{
  "model": "class-conditioned image diffusion model",
  "train_examples": 97085,
  "horizontal_flip": true,
  "num_classes": 2,
  "pixel_unshuffle": 2,
  "attention": true,
  "upsampling": "transposed_conv",
  "residual_init": "zero_last",
  "lr": 0.0024,
  "nesterov": true,
  "adamw_lr_other_params": 0.0012,
  "batch_size": 64,
  "warmup_steps": 350
}
Rows from block 5 of a small class-conditioned image diffusion model, named by matrix and row number. Rows with one number belong to one channel. Each number is 128 + 24 x the weight over its row's rms, rounded and kept within 0 to 255. All counts start at 0. Numbers have three digits each.
After each channel's rows are labels from the 100 images, of 14976 (inputs lightly noised), where the channel reaches its highest value: "top examples" is what is common among them. Only what is clearly more common there than usual is listed. The data: microscope photos of single blood and bone marrow cells.
# convs0: first 3x3 conv (model.mid.0.convs.0.weight, 256x256x3x3, each kernel summed), inputs 0-85
# convs1: second 3x3 conv (model.mid.0.convs.1.weight, 256x256x3x3, transposed, each kernel summed), outputs 0-85

convs0.177:102076112116161150150119128095127127168063099156159125131091125117078126130139135116137113123121136112136102091077115115117111124070150112160083148122056099120134120110132150137120145070136119157134155116144106104123140127095106113100117109111120133152112136
convs1.177:116113165117120102112105123165129113125123152075074108160164111132170115109088090091099144099159116167135118097193143158117133098145085115136162092130133132096148102121134117106104136153118138161131139127114131113113134103172095135145163150133127131128100097
top examples: cell type: promyelocyte

convs0.23:073125131114115123131141082152154163137154122127085150076118172125126135142110188094123097162122138158115131165093146153174110113168101146161080127178125115099130098119113137174175109119133132135119131143155120083106131107148163093127105135168147128113139167
convs1.23:174116122145126112164135150116077107143103159082168139148148105139131120123143106178104156144150118124140145129156085108080134075125135128134121146085118089090134144112166120128106101144145158137156139131096109137127123167109152126108113128103128101133154123
top examples: smear: peripheral blood

convs0.63:209097112126120090148095093141122166097117129061114161062106155109164161137136109152143189144153145150134183122126130135160143136155100195153171114117154147149126149199136121125161110151139106144129149130114128167152126124148147084154125140155111108145136101
convs1.63:074196117142127170112108111141125109118145124090148089207147150150122168110137168149133083126114157124150093127117143137138123116102138116104091128146150103109102123081140114149107079136134105089151137140122128084130137141157120171143140116145119123114105172
top examples: smear: peripheral blood; cell type: segmented neutrophil

convs0.218:060126145114132109133144130047153168171143137085122103066117139147129122111126125099101139165093119147127119130102095131161153145081132114102156137139060143147107144144119113114134120141110114134069153115133148133138133138148186141146096170139117109143152115
convs1.218:114135150112171112151144101174113099130093158140121140184148150113137116114129111156122137114172150133113126119159127105158104082171133138111085128121158115105158082135154130124138165126155111141156113133117147146102128125157056076145112117111134139168138144
top examples: cell type: proerythroblast

convs0.59:159114128097163120133099121075123127137100100131088135121082070128132098120128124142152158138113112139113114129150121114152173084106093109145134167166163109090146118107079131138184156091112154111095141138115118146082140137105100143154123117079077086157155128
convs1.59:100132146165129071122163133162120123097121133108138119160191135167093148134139112119103076156132168111120159128132145137116125126151138110087121112127096140107127114137143121146112123139125112134128144150163095121152131084158140115094172133135139206108098115
top examples: cell type: segmented neutrophil

convs0.30:147103143113117099193093119181101109109135082077130142137134096118151139083117162136114102106125144117135129100136095156149130146077116117133123110099168127139152093128111135153109125128121113125161121153123155153098112128143140110113140163176115146115112179
convs1.30:102144130129131111098145142110137167113117116118120122197111132164074129145125129099142099125134147105101097109128123128116100130160186140125169142167119111132111163115139120151129148141119126147112132114123150093130140140137081090142116112125162108128113101
top examples: cell type: lymphocyte

convs0.182:114163124094128135135137149135123151121116130124135093141141164127192139135156128127120111115141138164145121122113118094107142105163104101033156119113143111097139123125196121115064100093127124180094114143134120117139143129109086133108069111090136126122119120
convs1.182:142109093096131089071125138119124110150160102154099159066107088154090136101109116140156170103118111094067117115113126127154132123131147163192135127130150096145080127161099129133159120148158096083170121129175103114108136110139183131128138126128114095110106138
top examples: cell type: promyelocyte

convs0.48:131124118135123080130119169144177109113121153144133121115125174076112124147152139129130138155095137147139142170148142121087114170209165139136097174136105113133085117184141150160134188122122135132119167155147106139120120118156127130141132131113120142127105149
convs1.48:141143143136107147094130132119124156151116114132121096137159116151120091107153108152113122111107120121119101113155089133140166109062128162095143111174177130122142152081137102103111080156138162135088086119103132134109151102099157140083145094132171087083167109
top examples: cell type: artefact

convs0.160:098097114113109136133132128176133176099099111170138092207173083091154130122147154180157128153167127147146168103097151138118118126104127133121148145118188126111125123125141138127143107159132117146171138124109171111155107129132118129139142119113097147113117158
convs1.160:136134136139168114148127145127140101146137124127113128076158112174140141144106123103092161096086139135090103152114166120113157118152134109183154113177096125166109141127080126152125077107069130094094092139116113155128136130126180127145135118126095133122096114
top examples: cell type: promyelocyte

convs0.189:151113156136156116141164178115115129133187126074148119182115078137097141111152148127140108146196114083129107154160118161080109170093139129089147115127158147120115140141185137119132131086125117127162116115121134114145152140105112175114154118127150136173115133
convs1.189:139105140125077139156127103149113140133095141165129156114136129139074141106167121114134143111121131120117138084077109129139118182158129136128103174145127138148167151148080159162146174136126136134138108150088153163129119165169132121178110152083148136138140126
top examples: cell type: blast

convs0.17:198091166142117120123096116112147073110123110049125109102103133117140125161123178148124095156065111133125162092148124131130134121101110143134119158136109130153116099134170113153148139151097124143141153160144124129129130124164105098169112132137138115112111098
convs1.17:106124124142100099133164139150089146148135155185113107144202142153149120066158129104107148127156138098110170161149162159112140116118116113114153120110169122145157140121122144127144111106179097113110127153121122110138079111108152145078138143119141115146133157
top examples: cell type: artefact

convs0.39:122138114131095133129099107106172144107064151090126143105152134137089145116128105119120157118074146092118143116149126114117129158140100104186141129136141113143122156130118135126150089154108096140119093120140179155127095146157142087133154167157135115156117148
convs1.39:115150135149179089162123085149107094175121129117147124174175141159161081183126137125139101104141105165128119149089103098123119073113109147086101140136111149141108102121141094127085146085100094108121132148119089117135131142094137069100135124079125178102132085
top examples: smear: peripheral blood

convs0.234:119144154114115149119165128107156172098176153123142096139138109151130117162110116106143100108126126105128127127159134156110178156165082102146155135145168130122128109119090158114142116134135113170112124133148137082140085154115141115125170146134127167128155139
convs1.234:147119115138152147111086100179110107162056123151118134126144121137126156103135113124122126089168115136130148133106143115130117087126141169076099147181081138145162129141142119151140151128143124144131127136147141170135173123108130116157106138150115148162126122
top examples: cell type: proerythroblast

convs0.255:154132129136141083173130140145175103136181101065125122151157106128115129116115143110099130135102153099113128160200099113190096132172098124117138115133171098170113123154109093119141060144127133114097122112132150111116115127126129105151123154180131102149143114
convs1.255:104118124127085143128122114110120145124082182164137098167138120168153145133126102149135135145102168157120109141080099071111144147143140096118080173120104130099118131114142148103115114136141106143142153146128116110116124145111115133108120142107156136100102188
top examples: smear: peripheral blood

convs0.151:153088122128122149124138123217153112154172138094139144172149163104191128133133139164124128137164155095140169089176171121120144152132148147158127183133187143163150129169115147145126121158152109129144129141149164104145162126114168131090147120090156127128087155
convs1.151:134160118126124133151109134091135134117125145166122144087108101158084135117113121077130135135071128123102150137109112145116127130125052126107117128137097133129125157165141104136126134122101159078129126119124097135083179131149136097172122135123100140097152117
top examples: cell type: segmented neutrophil

convs0.157:159159172112101152123112102081128123146109149178105109118167129138129094142197099139159115100159146125105128105138153104154143121143157130148090123138091139133156120109133103118106094089133089122148105084127153090156149112109115119122088083121128159098122102
convs1.157:109104084132109108082127127146119098120117143089105156135092125161128164111097111145139138148117120101112139124119113110115125131090109111124125120149121147099085096158141176126119136153148189139105159150176119143128037133173113128105142198109128085130183159
top examples: cell type: erythroblast

convs0.80:199134094106110129091123105104140149130161101176108142154109149148136099122122131068128150171139193126112135103097109111140119144186117156102147117130116091124113109143123111117192087125117141116152173094150130096114137115080142125144104113109088107134160120
convs1.80:102108112108157081144144150136118097153142125085142123119120067110122105117120119170109136119096102087150101131116136149125115123117119096191079138145153148107120105170096160149114167137145126137122055123093088095138165139144157115117136124129146138128143117
top examples: cell type: promyelocyte

convs0.132:099120123163149125143105105139114091149058097150108154112110093174141114110134093129130147168113147140121159130135149152142103125105104089087117100128138070077131086117178116128122160144136128134151129107087101151144150131128109156132102119132122158094091099
convs1.132:132090162125124095116147152115131114105155150124105123139135123104138167108102166108117138107134114103137091099125107129110115110144157101144121124140113158175157117121074173122106073120097111114127140142145143090111062134118122100138170103083113130146140157
top examples: cell type: artefact

convs0.226:156089155105160104144097092086142134166190118104074101146141110155140115133101117101125139145138192097137121155142088148169153122155076105177127159145184128124114140149090105127124143153126096151115102114151111140092139121130159132105130089160128116154109154
convs1.226:124110116121126144174124179133088143097089147129138147141123115148155184107135133135101118129100116146166124085128122106085158118107175119099117118107105128144176084097152182132150131124127140148155152137094157133154100145126106146168143138137162165116152151
top examples: cell type: erythroblast

convs0.74:128111144124105094116129110109123125119196127182133085120092126165149130137106156109125160124137154115090152108187158137136108140120147114150139120177199142137160129126111120119100111180116131120083110125125149115144107139112155113146111137071111117149148114
convs1.74:124142147113113136139130139120110148164117142105121164104139097124095142091136112124173158149091140102140127153103097139153122121162100081137110159131058126116120104139141162153151144105138124077115152182100084112103167144137094125097129133158129168103095162
top examples: smear: peripheral blood; cell type: myeloblast

convs0.227:153129133174132111097103116141125129132129125126151096129180133143135132123165124187170154121160156113134129139143138149141148133140130112072145115153160105135093114127105128131132093107149135089156136108133134146138134135182107153147086113156107137135103115
convs1.227:095119163061115116136144143106119136123072101117084124169116126136146126123095132084108101121115126153107126131123109152128177143130102130161109155129137154157153144161130114096129147163113123121119130113117153116120089113057133091123127103126150163109159159
top examples: cell type: erythroblast

convs0.225:108115129110154072147106120098154130128121130076130071062111123117119152152121132143141192115117151123094143105134144157174107141086099146138151126122141143130134145113105068140146143134102138142080122104126049123088116113091149091133113124132128100119157141
convs1.225:089153155103132153147143108163102160111114149195119156195174150150124124114105110116136108134141105111116143161152105094148148100163168133113129153122104133095160142121148154124121076109113113130137118140116180123137152138120090157205135126154149141141118150
top examples: smear: peripheral blood; cell type: promyelocyte