Weights of a small class-conditioned image diffusion model: 48-pixel images, norm groupnorm.
Rows from block 5 of a small class-conditioned image diffusion model, named by matrix and row number. Rows with one number belong to one channel. Each number is 128 + 24 x the weight over its row's rms, rounded and kept within 0 to 255. All counts start at 0. Numbers have three digits each.
After each channel's rows are labels from the 100 images, of 14976 (inputs lightly noised), where the channel reaches its highest value: "strongest on" is what is common among them. Only what is clearly more common there than usual is listed. The data: microscope photos of single blood and bone marrow cells.
# convs0: first 3x3 conv (model.mid.0.convs.0.weight, 256x256x3x3, each kernel summed), inputs 86-171
# convs1: second 3x3 conv (model.mid.0.convs.1.weight, 256x256x3x3, transposed, each kernel summed), outputs 86-171

convs0.46:109112116175114150139118154133175121123123129163160126145135118134117143097105121130151138102165126120122164112113121133131140150135139159135139111135111094121100152121176143126146145070158131121111103104147146114104086111122143128093126139084125134151136161
convs1.46:164121123115162137097114111061114135154137132123101121156122117112127115108159118138116116143104164090142109154143127152110126104131128086140113118098105115122113142139130127139134094157121150144130135156113149106125139175096158097132117130120137102120137141
strongest on: cell type: segmented neutrophil

convs0.235:143142088114120130088131110130099116133096082078137126137129115158115106103158112152162156127128129136156125184133117094092128132140136115089138137143125133142109124181156139133116113137139071135156100084083133131129119144145111110127147142154150121168112175
convs1.235:111107158150151124182138136154143121118151137164144120109145098131146135148112150133119147139182090106141133086146125155158126109128114125115102150122118108151126151066099112110128155111129146096096129124167105138144144144116130103120078113072149121114166080
strongest on: cell type: segmented neutrophil

convs0.182:116104070092150144132114131150113159136128097151126117111105145136116085143134111145114111109103126114143168139118109114146134111124130121144129147137165121180129130112165109109124169112133153091096122096148139075119179104152138132147095146089128083136142143
convs1.182:136138133150102135104148077103148113108144136134131156114158123149128136119113110096081133142147131129114114130130148103150093148130137109141110107111120125153139100143109127116132101153114110146162139130101141159136146141153117143122130135153116127143096124
strongest on: cell type: promyelocyte

convs0.76:127136110098126122104116129132121115078155099101170135125161119133144173111163121131079137144113148123117107194077143138105136095110139088163127162135103155098183080113171132130107102136163120135140122141108154137106164152129130156120194120101121140150098104
convs1.76:126123157114108107144149125114115140154131127127128144113094110136107147139138128126163154104154177148102111082168118099181110144105113130108134114138137142179086143151147098094159134125097179117107136144125148126203102128112115081166083145155145143102144139
strongest on: cell type: promyelocyte

convs0.39:162094072202128147087105139139101112140107119093155082125156141113070092113138091138132175115171163117144165181138107109103150106122084113097069114144142152110132149131110163116103152150135120168145166101141151119116127118136131076136149123130156127164095144
convs1.39:132162124107154112142125114129133126110159178161094148141151114157169161122132098130079120108091120091122127083134116135092146104134143102146139151126107131116101167148145131127140165104138157116087130127113120085127148137118145149125109151126128112151147123
strongest on: smear: peripheral blood

convs0.227:145132073137122122123129097133136119103118169090130103086132100131174136149112133149129132093106124121111090123118112151133137147120084129204075120146192140134133156119157108125127133105126137147106106124135136147091118115120150097112093137118073151128126121
convs1.227:105119155118170144124122121144112146140134118154192131116171132100123120120130137119114132155148132145106132110135112161134134106157165124074138137131077107129128085131084131139144140092084151118171151132124133095164143124183088153165151093104166097146132138
strongest on: cell type: erythroblast

convs0.151:086153159113133125130117146152121145170121154180112127128104112131146112068098168107129143130110156142100111157155114130135115133101104136081158163156133115109143152138115133136152132112107121095153130110127134144128120135148170135130126142137130121152115135
convs1.151:127084090097177118078097094114131122074129141140135158084171129138131125126160117126104119118142125096103154092117166113142115156133128144179124110136138142137104100139134141097102097138120113167121109110092117104104087141159115111127140118176078135124111125
strongest on: cell type: segmented neutrophil

convs0.105:119129104158126138088105163087120193155138137138152065130080175107089107147152162108130112131131101113178138130129084107109099129150086113108138116141109080133135117123154156125139111141134156128132131127125139124170123131136156141135137146152121104092142162
convs1.105:107102065106121117142127094174177069102121107101118106097141079154143158138137139160137131108134091124143099103157144128122146090102125114114141170120132169126149131112131106130099102092112118117117084082151123138113147175134146117090144091109131149156107097
strongest on: cell type: segmented neutrophil

convs0.30:125158129163097132128114098131109165083104134118138106162103143156144121119127099115121076163126134156136113150153102130099114129140111149209206176150111128168119140153170083120153119142103137096124163145131150136085128120130112113116128157163127142130104164
convs1.30:104110141076130142112115101130141114164149117131162145107190092110089149124150128167148176136141124111105143140108148160100163134156117097076064171094134101127117136096134137164114149127102129134159105122101105162126126134164159101159128096092152142131142103
strongest on: cell type: lymphocyte

convs0.132:119130158095108106112139115139118121143123093102169145140122132152100115138131134103143110117061125176147097148102112136162132113109143172163155117099126132155106126134159089149126130086133089137114113105167116148095092150109101080125141122139124072118127146
convs1.132:117117115166142145173112069116140102102135148114103112107103127103097100106103123122099120158161147110114183115137125110113102119135141110110102073151121138136115103169170110111139129166106166141104135165088111090148116148100124163121126163084151118142118086
strongest on: cell type: artefact

convs0.157:106145150123097166145073155145141138160099125118124095088137134135128130131127133125094081112140112130143174165123118151149132141113123151146149199167182161174155149070134107126184149098107136127138110106126100110106112146127117155121129143085118119115110100
convs1.157:117115146169159106099163099115105097096128165147128145111104115165125112154128110114125158148148175114137146104171122123143121108122137127106111091145067128104106094159159121125112076115129112110140144115154134149146130118131148107135136126161146127109158153
strongest on: cell type: erythroblast

convs0.84:113121106113129147097105107118103099143134108114155153133169140160125162171180120150121137111121131143114144148133105145128101131121119107101142132127117115117104110115123114133119087126082142143164131173117169153119190141123124129165121131117152130107111160
convs1.84:110120105143155122148169155098126115110136117125107130109071142169126096112129086152135128113151107154128115125157121119167109129135100164199134083135119143178119150132175158124134107165143105114099115107095141109132087147106159098123112149129148105142121111
strongest on: cell type: segmented neutrophil

convs0.189:178207123124129088106110110128118108125100082110132103152127111113075092089108129093143153134116119131091124162122109092106164133122136152117123122148126135124130127118101139137110118112092105127164143161131114149097135137133169168146149138094166144137105101
convs1.189:117143154154123134174140112111141114165141143094125143066103097107152149165158124143143128122098168111113115114119171129137111118143117120131130092132120086115145129113127161138112152128150126067121179109125094146165089125175114143114138131127105147118093156
strongest on: cell type: blast

convs0.110:094126133124154169147112172150134147114139053118119102143096130133134127116117153158147125140133126135158126160131154109136133145142123140129143107132167118109121168136156128155137149110089130133115121116124106138152117126101100076158112090095140114118107161
convs1.110:102134097154150145161145098174114129110128132134134129154160110135072150144144118143111153116130112087094153098123096128107110111115098122160157144130111126087139138117142082101078096120111147087104124084104137135098158170123148144135107103118135132169110129
strongest on: cell type: segmented neutrophil

convs0.226:157148104113140131115106101104135138137144150142119123100099137140120152084135172107139134129089122162140093117098148104199109159130144194161123145119138118144129121157091113120151122116112143098122127135133084147163103140120147166125127095170121116168126153
convs1.226:098106153153124095169133169116129118110097105115154122148144117122140101158094127124131117118145117123110142139134120169122134111090135073080155116134110137142129111108178074145109154119081158111132160129111126120137130104129104109134133155083121157105120100
strongest on: cell type: erythroblast

convs0.218:137131127099125134134114130085110116150165075110127136152096107109100133133136093127131157135166135103137195105111122124122132118117129143102104103124114131124107111133090137088083125137175165166125110129147133094140122130110088124099174124135143162119135084
convs1.218:135140096098106081138142113179152134087113146120150125084135137122101103115142150159128079111105132124142113118167111135156165119118146126117152133104113118118143133102127096130159116107138155130079161134124119121131137109144147107171077183109118089149150151
strongest on: cell type: proerythroblast

convs0.115:135138113099144148131128150111115129110140166157133130113126142121142131146159126160146106119103113127172107155129112118136133103118113111115178133130139108111127145122104123114155130142145061154099128116126091134107104086101121108093093118161116082122156127
convs1.115:105116139135084136134138129135185123149111101088079121120145095114113145155143157162124106098117152138130139143135120117161127106121112148116114121132119137146181111128145130172126096086123169108134113107118128139133192145100151131127155115130152139114093148
strongest on: cell type: segmented neutrophil

convs0.237:146149118165128181158090148121112152128142102112119115090125155132115157093168154173145159121131152136153130149126119137098128148104125140140126171124147159077116142122094159110128135167146137143160122122120115159168145101126130150157141138187129140116124109
convs1.237:126104147144117119138158155130148111173115166160139168143149115122107126156124124081133129078135119052121142132130188146128141151144165113095135102123150145156144181159181167120143127085092108106098150103124112132121093159127110086161149137099104099126153105
strongest on: cell type: promyelocyte

convs0.232:105123111105118149109120114145123119121138117140156144138156103110110131138152125141132120136107114126152115128166118135140114094114097100091096154112113134082135128112141138122130187137108132135137156150120136137118131126114109157125103138091105087142142124
convs1.232:122145123170117110103104151101105136127142108117106129120092142126106131104116105129145128108167130136098122141123097095115091139140139122128131120065114129147123129138148122147090118097134134119135137126120155127141167133115141085166112120103188106125140173
strongest on: cell type: promyelocyte

convs0.48:138102098101152156115124135145129135119118132129131159143116125131155126145158142157117122165097122108131091142123145162120121093143085135181119130151095103101164157159138127194085164108140122115117140135122159138146149085101127107148093112070131174142150114
convs1.48:122151156107149121126129106114121157130110071118134132121107139143081161127080119113139083109168136175131150173141117144120109145122149131106115072113128145127114090107134160123172131163127134142165104116144146095110130109132145131088147137125127084152106149
strongest on: cell type: artefact

convs0.234:096129133109102135155109130102125108130148100099113081125105136093140128130137139140140111116135135109131137131122188114123131111143123120118117148151124110092109117089116143132134095089080152122130123140100102106159128130120114139155125089073131159060159126
convs1.234:138124101132173101119132131151138124122125118129124122120120128183126173143107091101130138135152114132130135107164072142150111148098135130132138108079133150149115151090113073130087136132106098119124163135179158133128132145084123111144108139133161098163087131
strongest on: cell type: proerythroblast

convs0.17:128121145111126130149147132154091162138147126108096141170152152167127121079106160118168125151093098147166071150144136141111109133137120114093151120132126118122143135117105123145092174153123113142112145094138122073079116126131129111136134102098139131133130112
convs1.17:133108147122153146081075143131161126142136113149157173097152120129133124123160061099143090143130162097137170141104141106160117124125115157135085093150134122088108124103183130142182124082136159157135157130105118132129109138100134137093129155116110141131104147
strongest on: cell type: artefact

convs0.158:193112112119130138103153120136124081149144109152146145143115140116087089156120101084143112148111147120131158107121133160097092130085098121069152164177138129172130110122159125176095159126125146130137160142083180105120102145133143121134131147097160092151116140
convs1.158:122111142128169103144097108144114147085123141081129134098152152139169159102136168151115086119122144144111121129150139098170120101145139147132115049102122126114114097134113149141149132128137130150133085139144104111125161132106089123125103143119136146094148124
strongest on: cell type: artefact

convs0.33:088136153157142110111123142129116095152143107142115088143142135144149117140181062124122123122136106137120139075156133131107118173135118125122112117112156155174116149144168122128101100130102124138128133111148124086115160176128094090139137136129116101129125149
convs1.33:127115096102140116149090135146154149136100134133146149099140165143092173126113140144143105183110152141181126158116114126133147115129153125075133138090086088077155143129110096136121153122150145122147126150146144097119116090105167124118141137087114123132125116
strongest on: smear: peripheral blood

convs0.193:112097187137140109164125133127133109130128147096172130124130127137138101102158095106151133118135103101135125100131138158102169136145164139093132130132173162167125148134141085098101172107143134170107142133138118161153132110150121152147133130104130124140166087
convs1.193:111185103159121131147118143092116138091114089165126131188136097097105142140090157114146107108093155130119149131115095087126129108127118143144119134094105092078139080107090126136111101145137116099136086090100131110136147146102155072107165095145143104132121177
strongest on: cell type: artefact

convs0.160:090112137123155113118120131158116144133105148110096109082146168125180109088150146136154151127105126131125110096108159151110119080109132135126135139134163112126140154125085100109095128144073110153112119123160145150070145140156152107135115125141095115128103111
convs1.160:132084141130125174104126131112108156155175107133144131114100115145110144113065109151099124109184150139089165152103089089159094154122126124157098102114111119197133114128163134119164128148153127107114133116098119126139141146090123091136137112119147137105167133
strongest on: cell type: promyelocyte